A small image embedding model, trained from scratch: held-out accuracy 92%, 98430 training examples.
Rows from block 2, named by matrix and row number. Rows with one number belong to one neuron. Each number is 500 + 40 x the weight over its row's rms, rounded and kept within 0 to 999. All counts start at 0. Numbers have three digits each.
# gate: MLP gate (model.blocks.2.mlp.gate.weight, 512x256), inputs 0-63
# fc1: MLP up (model.blocks.2.mlp.fc1.weight, 512x256), inputs 0-63
# fc2: MLP down (model.blocks.2.mlp.fc2.weight, 256x512, transposed), outputs 0-63
gate.333:536508519508480513528478483409484499482499439486501505492507494531507478592518489502526525491459528488536618578500462465490487494466537523464458511521554480433570500478515590480446553520550521
gate.334:584459462467490521463523512518479544464500515480411514544482498504495488491488512510541537523492475490516503487526558455493483478436559477562422462575534554556456494472460531513435481485437480
gate.335:481459485537473515474561403454475543524562556482522488509545484487530503437369489536480573563500519456497548518449527475463478510514538491560467528456485460551480507498565469508565527528532484
gate.336:482459586483504502498547537519540441548496496535437534533424449496476509497593454463473446521487475458509543471551492509482487494499472483465546507456508619546547490442506499509549487487516534
gate.337:492476490508470581491472500551544470522550498456482434507400474558564511526441549541516531426531528471486461553505532530508549566503483448574543543520504487519512495447543416443474508593510485
gate.338:542515574529451497556441511454539517541576509484468438472509548415513491522544509464548465492526547534516494522458411523539498472630454511505399455480553520466471527580532569540510489526457442
gate.339:487512507415512462526526519471476455450496518533536488515539445411464455505492547568537544488491526563521457520428464464557551544524431494426532402466472506500441451486522518516504541515574509
gate.340:463493465519541535538547430520420490470556511582514440524478545529452457518526445563456510530466394478496543520447501432455463433486553526452556517472526492515505546545507553505503509509489459
gate.341:457485477559471490496498476520543586578561533491509515526516574427517452507561541505435482483468483500472519417526501491467460474625520495501452510467538505514552523521522493466485578526570480
gate.342:509492473520496441519446558487501554549476470517512502425510507395451477508450561476461518423519484507463518620475482498536512443492453441470544488587516487522499566546535475541450434433500507
gate.343:520513531509523613542476466501523530531507578477486542490453485474525547473462448617505470460491413528468535521525490512502542486481504476499537534482503548557491526432516507539521563522490486
gate.344:465462470535528495439502496396447422479523479415440455466474538487514480510444466576482450476528571536545516496535513553458517510536492504513513560502427555506500494528482493497470504483496473
gate.345:583574457407493519505505491559516455424518517499455500478575549494461484546492475484452532477434565555459426456436534565540503492536490505452452439520507549477409531518465546527573468518538544
gate.346:498458469484528412510469528521503451527562474508549509467540529559514463570478500468466537529595468497479511523494514497471472493540444480478481558464454453490568512472511487466590536422596547
gate.347:516489504478513504522516466519490502515465523502474474401454466596475482493472520470440525434552606468550502531486468486480517468452462463482527524537470493551567496500489515430487448501483488
gate.348:447501526541433555494605466467517450585480517482500491496470553469500513474437514510550462538550517529455521470505477556522542489572538418517520477511556516530475492477497559522466449458454498
gate.349:523511514422428527482441486542501553547478494540564518473521406468467533483563497511514449519483506518465500440522497538496534623532487565494517447521478544447549490512499521494473510558458533
gate.350:449510469529483560561562471508526553511554653501506532468527483442531519469462521543487478455477433421511476524556515546468504480463559509564471522499507522494471515479456451504567535556568511
gate.351:565551467561528480439519499471501530504457577500524508471530498475492509490554520493431542489480502446625497458497413521517499495558531528484545455467474561507433525566525511527519533499475450
gate.352:542514542553492566466537512601441550545491422505463406536484525530520542547568513473445494427446524498408474476547550502502432483479490434548465565515547370508523529505422481522542493453481557
gate.353:551481493429504497459502502452550524500490507495524543475527473543470516463437535584453483517522456535488404512485544555514437425489495499533551439439546519478558532466441513530525563474534551
gate.354:544562536488443476452533525470559509491494454598551465465538446554550445508511504498560479485587506455495510494556561488472508482598490489493502505550558480530447517501600431498480587518424482
gate.355:510477596533514575539457515510507525525556460537441513515464548579477469513568438530527498506463495514511479435494533493489492521542552513474519498500417479517511463482414520445445523526463546
gate.356:466398418471474468488512443596560583534502503476498501496455505507568512499473458519499499501530474535444517554506490501482455507418534486486509487449425532440442562509547487522494489492499542
gate.357:474480500487529518551539494442489540530543497528494536523531487541548477561531477438496487503509493427484487562492533475518507506540456471475483555475497505475473513525508513523539414524541423
gate.358:475522445454402478511454519447454520530475439525494576531520501575524480509523503471456529549485520508533453444478491510480489550517554519525455475519487518491547452466459525487503529499545540
gate.359:453397526515497481512515494564453504453481476575426455491541464508478533524509532504504499502499467505497475519441407465515444489446525521524454511465454481481538446588560530461480443566530433
gate.360:520464542451435521459400484482472542518416462485466534457582523434543536518472499420506516514467590502561526562509533500506532487416574534527445456490457489482512518486486455527540501523507466
gate.361:502524496471488513547469527502462476542502524493484474504520516456527581509511478488508503507452540462545490471526441530531549480507516500455496482498445522478522540487511535487466467483462474
gate.362:458437487508550464541442432509582443548510562559410445431537440568493472461472534479449571491567487471526516505485537530462517503485511530520530453481512500521513472539557528437470579593542509
gate.363:506403471526499506519512484499511511482451496501557445531476579524468455495500563509552486489433433488473529511467524396480479559550485475526502485492481535496510488468508548539505456580539466
gate.364:462559518596521509526467409410505552507551468574459501539517514503439501453496560465462511535537588484556508506455487519492544529474538488495447518570528499462533471497506527542481513464508544
gate.365:529440431486512514597521445601525475503526519481470481467490496495528534473498528459538465459554444519520513513528447537541528537526607559588513476503494538521500533501515441559506561558468572
gate.366:463439498485508495465547492541494520531549515483505516455508432480537493478503522499545479587429512467485574477555452510544595516504519513494561497437535492484550600487597505493517488466531469
gate.367:500478488567431530492521499501427564532474511454542495460484511534590507531475570546515494485498431519507448585459441593533566479492548583599505458480497520473556523457542506528503470531492522
gate.368:494501578512514584521547481530515504547536497488489463454549473506549519560548500479483546507515506532497500479541519569488489447498491381439495462460485531455472463533480528582465515506564477
gate.369:426505531478472556536584508530545536568546570484450505455486464492524535451547500528570506474540456479470493477514541472540491510507552496513394499414434472497415494465527514493553435528528463
gate.370:473555470529529473486513427538493498483492542613487517524443508511464498481491538456538496455475452495453421522481488477528494493587474504456517485545549597448464535491434476431517524524513462
gate.371:578485542423525557522547472500424570488436438492422491522515471505483415539547469477529478485465616513564455527527550574513508548512499448459473443426500444502533491497467560521503470510478490
gate.372:519469481484508510512513501508550521485494548485500573503497583524495542485497537475582548545471557449512488503474534560535469509500469547541549481466485422409479465519562521481457529544528490
gate.373:514508528507473447486491531491509527553535515464546418482469509542532474488479495459530559506459550448519538472436599529450493501529475479490554467468512513429500407554470495521524504414492483
gate.374:421482472445523530486493513518434464459456464526477602514467460486549462436547446509568522557564513501522462535568515519524475494479478422581487564453543528503510635555550472500489513424591579
gate.375:504462495607506490541485472560470504508497461430488500533484485446495485545506552499537550531412444486462553440463514535556515460474497523509493480534428463499476567467486544496502411509518548
gate.376:517486509520547443464498542532499481452490485585465465553472489556421526501424595486474493470458548493573487546518518582481554520521553473578474577495509516590581542559525515499535546488490467
gate.377:502529471507414499510483494499528467460511567399536540546475588506493547482499515534538539415495435415509484550478572515517442545551544465564528460506558502526506510557529485479533524495538482
gate.378:498436484513472444499422520559415483529504453538516556543434549493516523470519501456554540501472518557547398486471488522570527558495526528569490434510542475517534563526472513538472486490529505
gate.379:517492439496462529443535591532491501525472489562435544449494489447575493540457461554524523501452551423517443449480530468495525494423486559509474527509517494496479491484582465545457544469531514
gate.380:467518498473506448446494490441501536490590482477517461474555501558480513490527469485490427481541524463505493497508538550500530475554493439510459501517456489474518568497498491517476468522498497
gate.381:463467527516563496462541519492534578502491566526523531503445428430518447560472581517519502429492552445486565457534504485524520524482460524512473530519593477539361551520518532581443523464518540
gate.382:552465474520467400468580543535522475475548553484487412603483517516456480549485497564454542442516518567539526508550427413572503528572474485521513563512517449445532497521509423429494516469512497
gate.383:547527493485472495486479467472505430504572508493467508538564460548457446550505491618480423509395444480471529493515497577499512498472458511557560508483518511513456529406539478472572568549465571
gate.384:413463462493445523563496520480463638509473491535478522472505430436581498496553484488506453517533547523502529514534522467570457481527489479529473421532444513523532496510520494549538538552493536
gate.385:591578551469446491501536443431513454590490484560423462502512459470476467548558527466509573479494482528519479508536425503524518547494574487492551456540456521506531491496533474477521494500521470
gate.386:473528444488478512533511538447503562561526500508550546536549582481538467549589498539502530542497441512522487603512464517532474523439497575480502506493557536492538538427527470439471506500555549
gate.387:512464505577482526424514425519425436500499553479460488442471530481416435499490500525537466488553459513469533526548507499557500530553435506427466452447508558439422484496492555499492532489491542
gate.388:497476531448502517518507482492575518501545444523498440523519449470458555511475458546521491501524477404464546452503551522532383453565530546516503483491484476472454403486477455461535522583537491
gate.389:437536431492482518439436499505533502524528559513518496534484574514526510514504529532612544434433479434499468518463506584485569493541490450563518523493530516534524497482568483481486527529490491
gate.390:549478541525504480443489523455500455509513468440439465479538473530496521543539491444544551507502486556479473482536511588452547475490535476477469454538419525484536493536473438473481481471522489
gate.391:527512505489565530551560511532504479515509489477495475499516440518400492475435436567527554476513548441562463463492473493527456483566518537519578503477506606536544549554501489440449522563505453
gate.392:500523505469523580599463589481554422540509497502543508517465519566520446475478546580442514485428529488472520488519438518448539533480513485475539511526438484443478450391494547486561466477473535
gate.393:510503456470484527492419516476520488544531498543443569386491471471496500487426528468589496475489500535520526455505449558497563445539535488431514472545447517479515464457531508469488522558523421
gate.394:460544464511537475440547452551389563525558535497499480536443577468548488518486448551524493466460522443516468482500446496476470495429590521474561548538493578447459511455476417587467516479585549
gate.395:489548445489539420536479537547460529525527466478504479449538453495440493479514466506582500513504530529520503547465546459490560537505418533513499439545569466482599570530525534454512449483500532
gate.396:494455519480517488443492508527514604549564493531511528522530464502539500416522528504559496539489520561494470477451495522508522451546479551543427475496506591489579479494533529475495549489473490
gate.397:486455490508446540487522569449522483513468534542423565454473531511502475507476483520602496601493511474514513526496546556544435533452493501487473506524461596541479470541496485483460506500498452
fc1.333:465522534436430495548465486454497478501594531535521525508598461518506513467519468447492466519594532479539530520514505466486450499551456449490438493477512524532483404530511565490499500494494453
fc1.334:579498440469486517488502500528531512462471507536546477510453455610494450527511493472530500506448439501495497426483451539463498427486446482501478466513451485497507480521588548415439479522526467
fc1.335:493472478490491476519561467513477401492494567463493506556497471495450457534562553573390510514478532551440555471499580438442499467525499570499572491574505444508510448483477481532513496547468542
fc1.336:482464533542517545500542536446502561474489548479502435532534468602577523511563436417478481514513542472556504358550459478502508454486524470538483499543481553483500421524533478504473487440468451
fc1.337:505526473581483455499467463468505474461578491561501487493569457455518434543501486478471525428553533506457519539497476518468559537561519487552592495464477522487513434410464561408490507536490464
fc1.338:532463555592464514522515527516501460469522563519513505475556485506551467515511505453510508551589545496454527580515565493503448560485481542496464537501417486512506522483550573527460543558495573
fc1.339:476494456429463461526534477550468515537484429516467444430489448496544525507411431464412513470529456465447487548462508474533501475546559474486435445507469487466517543475497502471482499470548484
fc1.340:467500490474581572542481527501449513543507499469496467487566478548438487562566485469495559401468476508477482526621519535450424489478505471475507524447509481511466537533501500481480491457460478
fc1.341:548530517486463471587492487508508520474479468495475508472512470484440443486534544420616625474444547469535538574458428542550489452512473486528484463550439519350516480455556486515487485565484555
fc1.342:493484514450458402535424531542528525458459534521524476543606525502522511496494583515468548529524509504516526547450443468567499464472479486543450494499559543523490503530507514458431433401613409
fc1.343:524455558465479550535516474528472554550469492372519518468492571468486511493528469531563490505474518469435544547462556532517537484511508504511484499547476584572527458499420492479482466494555498
fc1.344:544554496516498580518531564473516437527441487489486504532527483546436486507491553518574437449466477487499518464493517527512531521453482524472470475541507560604464485501518502458568491459483488
fc1.345:385506483495530551483577485482482579548449488481517520498484413504540517524505493467490490414535442478505527549567458518538502516545469486481579496521526433528483487538472498492467458520545408
fc1.346:450436488525573503528464511490532470532484487498528491448454506467537497535423447489496523494505475505484454479431559460465556483487490518491516531456445556475534497486576368493607492485473564
fc1.347:547528476516525518614561497505493526471496496564539565487530499519489541455455563569479501518513531466562444495498450443489535500401489543464565517482482518592491513433512547477511503424468457
fc1.348:487430476530419479505449583456499520472579552531501534453473469531474494509478525494500542519497521454489515492443519486508562522419524479460521436440494500523508502510582514472563523495526498
fc1.349:558525496492542491487549477523519485525507463539447442521497513486477529463531596451427581457571506483536503510435490423468461401474452544484453481502524508555452441503454449503513534496544527
fc1.350:525488520451501462481505477509514531549432431553470481492451509546502550547489487462501489539496500486460521442476492468564527515528465485543501486534512450540518461521582527521458517496486475
fc1.351:516547518543459497491557464539454528540523429461468396586543475479575518528507476469520497503513551486520498560496539472536475455561442501542547501498552506500522488462518534551498487481471463
fc1.352:433407497458500521514485456471529452514504489475510486495528533443507483448452481484517437493522465447564590482468528460473551518534479520528520444529446510520499469420550528465490512519532487
fc1.353:508500552496529567482499498548514536466447481580452492434553432531420497537429456493518477427488557480508576474504458488462528526450528443525604485448523466527445466524510436475541461382553498
fc1.354:512495468507502503489510535493589509518484510547533512489561483527518485544532483485615432501529464432458529526574484567444394547556441449521523500479549492505490528508545438552454580492440457
fc1.355:442467430518507495479501517389561480476532522507558478478498470486526548506470504437563505553537470464501442463539427498507476480457495531587449558482485531466476519512472566506495410593574491
fc1.356:546597578467522532421509529525444469491490428494521425473524542491510494540603505461548468491489557441572538434437535495481610491486542465516455521583497416454490523537459466527467418441519463
fc1.357:485532507477549468493486489566523516509491462481452582542532534574533549542525458481451491453458533459488428498455478453488511496413418515537477450565499485484515501485473486533470548531499477
fc1.358:500506498563517521503517527483447508511510527555529502549541473459532455529449552515548466524489473507516547538537515540547483521506529499528478440514471478449570515487501568431506443487540515
fc1.359:524490493512497476414458559558430497488509523493516463483465522558475437511590491487503512502562444441470489488558539536491533427515539551452478462490570530489513471421435476597504487496422500
fc1.360:504445469402587499569559536504442506578558476527485498493591454531555495446528464472486519540568499540511451478449446528521490466490420538500522514453488509514546512551479544566405534513552531
fc1.361:485495533551410514506453582496429528454474484522558479573519456476451492485579494524518428523522464525582506491398534449445491543417517474468479579474525497484448549469454503530439546427523532
fc1.362:496496501513501434438486408516587501502497515521450429482462425532540428444449493427473524459520466486468503512531564520430517477517540494469557472464517534507495464527584495504510481527596515
fc1.363:347534520534540528515460570463500553505537561515561492411459546476509470538463513435490470517504554481483495475471454546486536520554458486523446473515506462493492475487464585529585468546498476
fc1.364:511497414514524535495479545517514479508488526531536575476441475534515459405497445497519441479483443490523529509528519506531449493507510524520470490481573538495581452501510510498524479447513424
fc1.365:432547519552466478479463483418500533532472464468505496494570482539462417588456487526529487465459527522506491425497531470566565450457481490483470525546459446510423457474523477504494469467568459
fc1.366:569502581564519555461480543461479551518497560481524440478496431468519493485444441508499473489465482516546544500550520493555526508512520449429544448481506519459530584523512452452539523512504500
fc1.367:588607484480565455539558546512545513466501489442475557497496505496450542536493487490546500441559429493464483462551512493486515508473481475589526478560529512521505546494571499546475479523513506
fc1.368:524523499548563478536492535521465528474484549569496541571456499520533446486490513510445460436461520507514531488491544532509454499506463432491438448445554436438541439458553496511448473532454476
fc1.369:484485521475483491490425498419479519506541581504465474493553510555499463429516453603537509571488521517502484482504544511529525490480479533486485490477529563513470489524499509529458573498468461
fc1.370:475493441541551489490477456538524578504496531547560502539482496497526507459489477450540459439565513500509525485439526582544559418505436498560457486520580508511504441506483485473549530480521449
fc1.371:522556514485524528516530569484526548482585494476510525519545463490517471490414541572541505484465527475448443526480483522456476436496507430430521541449555525504554456487493534523494433499638550
fc1.372:508499455440497449500537449543476506576543518499473439541473549461516428512580435515386496485441494598492462430496599545455506463467523454442482536552564539518552493488463470502530542411482601
fc1.373:504545465579552522491478529482542523479436540457529514475428555460461610511464467494527546502500473556514578588496432519457489566493457490457517518455485449468526520476518517521543577477459496
fc1.374:503518549500495501533592468404455471490507476555508496527577532532482445480536462501601451533481515572509522524524528490479455486430572503579494469457534516529505439511480504506482495551489536
fc1.375:469540461478522510488454479516485463522502487550478452564445507545513531475590476486498422513472553476523414529504481520513436519524547489496490565534462521526543514482435482506468462490451482
fc1.376:501517510549492469471458477523542480473524517500500572452520602480435478510458495402602524482533506553491480544501472456516498564528566524487449524545498491494448506525539450475480481501499431
fc1.377:491518426474472428437514447476401504474524581465461519521438551567483507488498441497531547462498428425530474538515494487445498499576556507613459483441504546537432461489480482429469534431539509
fc1.378:457541492467487429479520557518436483497439487604506518539513479520503527516509491492550431508495435419531413495425495421537545505484463492588459474549440493489539552488498530513515455490480500
fc1.379:469523432547508381569504516464470535499482527551526556560504466449561494487496458462575527496525510412559444527521433516499482531583515515521518476469524427492525522484442468542475464550474461
fc1.380:486543519511488563541522417488549422503537556475447505524453534527513538530527494527473469519437459519488481485577539516492525494533522515488495499562510471486527503496533533494515484410479449
fc1.381:492535556527552497472580466473532575459472522450572492487474496489579415581524553592450517502446512439524555522513490516525477565468494470494520466519526458462423460473570515493483520488479566
fc1.382:513529491500538523541499481468451484491460480535494575480496491562465521449465481457462428577519551501485530480469489512452525568474472559393467521617467490504518505468512589564475421529463547
fc1.383:522472515518471471540528528535554504504461569504476546425433535435525521528501448442509529505412454499457522467544491593440495488476533512469482499471521471539524480458512449459478534417552599
fc1.384:545524509471560409441506428575497435516538495409557460540516541616451495527479504477498554497411462566474482516473464471487589548472493545465529576521509461451492530513510453517493479453517501
fc1.385:500483487513446461575543535460570531567521478400488521516561487466506498498540543510617503523529446539453513555505543510491568474510526454499504507557513463512524535514495499514617554489563463
fc1.386:501440430491533603536465534484542538471476472515509524471534506512537493474526527519501519486459505547473544480496501484472482482524518555461495491462510494534528518471536500460461542528518516
fc1.387:478496477455526553585515496456561507500474540508486547455476544534523473511408508489582431478503513519478435467457508477503506408506521541479466559499449481524522505522510479487557423562376535
fc1.388:546550546420504411455479516532490511495477504479440468512526495521538529451517463487502489452512500451566489494506544352494455467495492497504516531535498557570469458530519516519565517510512476
fc1.389:466474484490513486586552503505424583564487486512498558561516489493527493450458548538468503478495435460528454514466439508502558519498490444497520531536483538562506567448481492522518560564508569
fc1.390:507548501494512526486436564545524562529509588519550540524475476509486491502430504601512510469530454507429558497514466425519507543486565450491510526491547521513422479472496436577500494527428486
fc1.391:552469484447487441483442458486503445484530512515471479601529531471571524499595512394477490456525478591422600504551470450476539523466461489530494479534498384411457466506538495580533504481499511
fc1.392:473481514554447407551477452463545504573527492483497546501531466448452547539497412585457494513555458413476522504465484451542481460491522493534543475556529560633492510496527472440550530408511459
fc1.393:576516500484518531506528552476453469519469512428505431500468502503522576492473528577505514536483526540574513590530511545425496517469511512501478482435531548534504489512478485458481530484479521
fc1.394:488511506514471525492511483525528585534543442443503464508482593518544440595519540521538491525488505517507467500524556469484503520490516530507534501533484507446523502465464526503597450441434478
fc1.395:423473524535482506494502468518496532569478483503447452481478512480544433506512432514516461504513522429461492539428590549486504483449436481462540490438548571604515423439504443497538529490518549
fc1.396:539479514498463470449471518498505481596438485564463427510501496568496487519471470522533544466488540544487580489504460490540447536468546544560496493543424540443536481531505482509514553477502454
fc1.397:556475478434532465457407501533430565495510507451532469486530503521537517488459493492561515487523544490436527506591496521594579449494472495535482478519526479497529518444499597515464554515547512
fc2.333:520468464537513496563505537509481443434483481473549524516601462494477411449495487542476464525573604453490462439587531533474516481507434508496497522539489497536570546484495477523531527496537503
fc2.334:519430509530508520584601471593498505479552516539547501505499564520475491450394511516485490462515485463510450471498565549482532422429513573530468534537529554462401556563570560451481493565518557
fc2.335:592525517521476560555524473500521530486466512477543522418495456503499506524487475414452515467519435493524529509519439470533585530597511465553534485498461494518504538468536513448528444476485462
fc2.336:437501517500562493479450580496535536498515514517578502477496468502483536452475437580546497516577452527545428465559435491540506463556440480440510535508518574587525463501522465499499469551430510
fc2.337:516513511480470509496428479546481536521461474619546435492493487543514484547477530502544544544552548513535548460453595497451519483444468500449420532474493585521477559423465450503542423532465501
fc2.338:449559519518536471439499472518556465509510550502467497456458513494572497537468529484556547511531528478523463583542487543510521520492503466533431461544451507538493513478532507489446512534478475
fc2.339:527488507474475453476467449527532510486501514534478470452448505468613556514558467515401488501451447460484490517445408516522548472503529512482419516550481541481505482490526512516457463505487518
fc2.340:515519489596540508499566491505483461530503600516538525560458477479544453546484491501426519468590518520508558481567609453502502450509520527458538462578520461510481496446503559510557385506503488
fc2.341:546439502447443477497491510493486449502435534517443482545470520503446476454466534566507556493481454465508463468475484524566442441462520516578484498602524486533470599489489507464493571455451480
fc2.342:483503508466518426444468500487511527473468544586442533426468530461543508549490507554449494438459494530496502513467515483458531500363439414528504456562540449483483574505489474512478542497512566
fc2.343:507469462489495571437511491479479529539557511574432514439502508475472546391489500452448499488474511459473528551495548493497468441489516484465611462490469493520501484556510496561462551495424579
fc2.344:519573458475521506617550539557542500465470577571510474519457543528477480490560505499555509516484556467483546489495510445488557550486548478465502448458544571470507455479525559515500528502490522
fc2.345:594536499465528551506483532467466540429457450493492448547493505525524534492510511445457499511449528513475495533443513550515495533442562431385571568430490474476431513540521529513516445481597491
fc2.346:480474523515454486531476481467506502509421542545525471499513519454422459501553481432530587549502494462550492542495520526480473436468486480562483486489506509513563516518499462491539492522460485
fc2.347:483491513542405493504496482560495456504490523534510417439523538522490521554546476504468497495539487529566479513457480536522575506512499503523494470512533534417532513474536495522519530430527471
fc2.348:503512461509468453466442554504495533492528543564536496554518482487475489499522469502523432495519552594416492436518503611500452477480543453503536533465451492482503520498488401465559500533446494
fc2.349:474541527563514505572440491502509459474446480507504488501516510473518561464560482494522510442423508510521465601539463457496471517547466494522458495492496428476489498521503478497508518550453505
fc2.350:499491437518486512504506526532413484457456501507485506527583518446485511485538550530489477599467462461492488478578502518467549512537476450537537429553541480469515560509457494433492528489500548
fc2.351:469552546510474592495460447535512488458494472469590471524493471580574483548519458553522520481467462494538541408513501491472459441489479531444516547507444543506504485546515485511528531446474470
fc2.352:454537478475546521486465521481518522543515485536572566537532540449479424502439476505506471457467560490552495500572480504481562488459393511479553441436602535491467517545517576540563532508574456
fc2.353:548526458487496462497441487471469521531490459541553550515544540448462563501508428502520584491571498565491463472476494543438475420572516470484442535488504411414488489499493512506507456541530465
fc2.354:501499459548586469484545508545534635450510517554496463461490498493553463486536524541552513517503513506444522511434450506557461535535569515421504485537533540520487495530487431476569532554553538
fc2.355:467484456510458606444531455576547466567496505486516477432485548575428547620448516553537467519486459510468441541503531529514501458533524422517440497544509488481514497521529508539548488480525455
fc2.356:520573467542495516567507551514532534496503450495516460488460426482456477441558533532461465487454517474517515483535489470473519493481539514463525494523523518528492470462508438545493528527527528
fc2.357:441450486492460457603493440491459439455513496468519514500481450489467502493578476524511515481470455499527463458458497515484534585556481474558517499479529517489477471442495463584507495496521524
fc2.358:467457501472487461601415426552511553414483470508495504512477469541494441471449494483518509482529528509517400481477430470509500401481572554490472469469524507455490544472501560559463418462528459
fc2.359:534465561512458472469483495467530535488424545466475444479440406518458414523512486487485498489501426482532556435472501473515539461483499497487540519478475505476454453433423479462447542505493473
fc2.360:491510562481467483606503556506494507529572518438553540518482496530489485499469490536548496521550506442478505485533415534549560500534400519524518438487533524509534459486466493556566472492488486
fc2.361:490461474543479504470428499552502499501558538513532515534473482556557501484476480475552457526506433466498593500501487421451588511534483543477442445498533504531561436510476475528549470557488539
fc2.362:495376527418540505518548439460629453474540462454512492490492531493576512515547462450539508527462503444557501563462519431476557507491488524448524502425518467497517446454508477519501452459447565
fc2.363:465514531503476533518540489516452552539461419491463530468474486513530486504491553544496489496510484445499562510520484503507528440493417476546516459555487482460493496507498460493492529526446529
fc2.364:503545488456457476465440490483513462480473484518498501459427473516506472582466456540486508487482465552539453569480430467441525496593526540508499507504470455472468492537509530549554424435485499
fc2.365:485475463454469498508555507557489485463463556526440431502470458489566507487522490527407542453565517507535476482568570511472504486487501389519479531491478502528524493517507531518485494520507522
fc2.366:513478530466480583532428436505567505453451494502466450442452538472452566488503502517490486541505471502476461537464482540509521527497490536418514491538462517550526530567584573528492451555496526
fc2.367:531486554468536473554621423502482429500481556474515496474546537523521471559540540530512475505419472487502567482532570529526536449444496495569577471497496526414476517545420560490467567423548442
fc2.368:460609467479533543484472479456489543451498514517551528493434463437502397488510504467487515570506455470539536462503522539511553571497461494470480442507450456458546508533465528516518569495566489
fc2.369:504502437553523505449516460513484551499497501455398533498478565511489515528486531354472418480504538509547471527467546569488502498542527530548523507476491497458505503485534510441481494505448523
fc2.370:521457533530485506509555478481509552497500502518477495581510552546561443530514489579452552491474506539437453450532489498481518505454445454454457472549509480532530472494534528522442582440561477
fc2.371:460455542455490523428537452497505498505520509501531523469457481518459499533518508483430578508447555457456497460476528548445575554502473443527547487560531503467479466503591467496460494515555528
fc2.372:434459461572493501508563500557461524437500623487537543460560516549532461521515552537526530460576438500434523523588454458541483437516515554495498488531400516539455438494537482557464436479556481
fc2.373:550525522461474406473469463538457451468514468496500483480505502496506572452551578458502530477560464497562442482490502547513524490488548426480482463457465454500494574476549559483583417488590444
fc2.374:544521441488523494508513410552501577541489452523547451515496471520522456470525492452502490497482495529470439596386449499533537529544512499432486485448533475434511477526567485487516497518414501
fc2.375:541469448522490478466470443507475364435549497491553472498439480505432464587508557491536499484400484473514490516497507490514496540602594522479462441440533490433554535464574441532529475560447449
fc2.376:464540484539520551502487543442546469553550483500447512474535481591388525445469555469535467487569491503513505552504546496486439596457536514532493508511505512457445578455456470508521474579448582
fc2.377:524429495457463500492522423539501429504478501447551475549485555493529550483460582478549448557552533503509419452555490475468486478496512455530483493475480616467533435486547516465433525503525555
fc2.378:546440511523597534450517505527515452518510544504529499500535409467476534560458551560492491490467505568531481499552438472506535475504462513484545484531481492387556505556469525481521532561625482
fc2.379:550499497520552431511514529453423527502535634489483465518497508470484455441456526524479511487510561452512481410483429472512442511528408476467510517479500551562410522467512573484472561476447497
fc2.380:556545514498470497521539523541525509490371450502532509520493516501491500507512496465522487573496502464489580510467530488465524437506555528409434509528482513470510521525541508469496539547555575
fc2.381:543472406549517471413456491487538429503563457470470487489510540472446489548480514389478470439523494508585553603455510490511565513471508572540589461488427478477460456524489496494434532555531497
fc2.382:477526408470444482470570487525604489431545511561497454480526480512529519530516499467485433484452549539501477503536527470521504492522455464437513524507468512471510497555465515613573537499576558
fc2.383:526463545526512534499521487529503558562463485495514517460442512518557456508497471545513497485484586518507466517547425591454564491531496493492476517451460463525529536512435480440525549478418535
fc2.384:493477471476524505466523431506503505486455405502520509523486547469494499559545538509599471562443473524418502535520489476534434558467528487492494483540461560513468544489514449513542525564512458
fc2.385:498464580573512451470479457453514541466482548476532527509491522430536504490504463519519487574539557475501500407503490465491472497504450479477499481519502455470533427506539510487437524426647506
fc2.386:481516490442547523514504494552476491473622487520472545545472493497431517445523552467563552479450540473441512510473456477482457472518487444493492500447497453529509485509499426487507507484497540
fc2.387:619496511442468433531476535507542563518507511524549454470447487483476485542492550477528508503546511512520517434478530471451558519484522490467458532578533524528579501488476516510537477441523491
fc2.388:527514486485488502502513593456517435474412549585556558487494483538514441530471493463543511478457462488483495523535507494464525445497490551518477491481473481529539449501501457571492468429575506
fc2.389:492588487532515515509554475547537507494461550514477496478472498494463449539493465455516536527442434462483496537476490457492504560515507553523440509497572431469524503483491529567515523503560528
fc2.390:503549555559496546566512464529497471576542546496482500503502482546497457490501507504419488455541503512497435552459490568534502441513510570419454497425485508476494460524534436488485539576486487
fc2.391:520531477513453506476467553485414456438544468453536443492515522446406458493434508520506470486513565540484543585446484492511529564492517514492508472450461465451519486512503514491456501433488522
fc2.392:451487530508546489518474588479488509533522486490446515518489482551469600491572488495522472520477547481458549508482548517507493430471494469532482434544489520512491514457477483546531560451521471
fc2.393:543537473540539482474474458510504380489501548498493450472543508470469500519462520503523520502549516484431587553490472485559508584459467547507464481473507513577578525543533529446420491485471507
fc2.394:489494472527455477495505528504468508401471427462547418513448540505457487560580541513475519512451485587500543533532439463472554556463499544523507459558398517471464548552485544509546495510593511
fc2.395:543505473563516434570546515542470540532504484488465489523506506483489512432470585519497433462520470503456444529507464493575538494523513482489520511508505476531477493573495477555496516535504549
fc2.396:526557469536458514485527437469485541580503540576506463523443457499499543491447537501459560498555524496496505481509503439461496575470479523461515462552523578500512481471517508446482486545473440
fc2.397:529552505507471491483427478481524517454480601485540507518473504470452494467465516495502424511442547488459556458560489535507434488491453529505510490517516490482534467502590509438521540501531545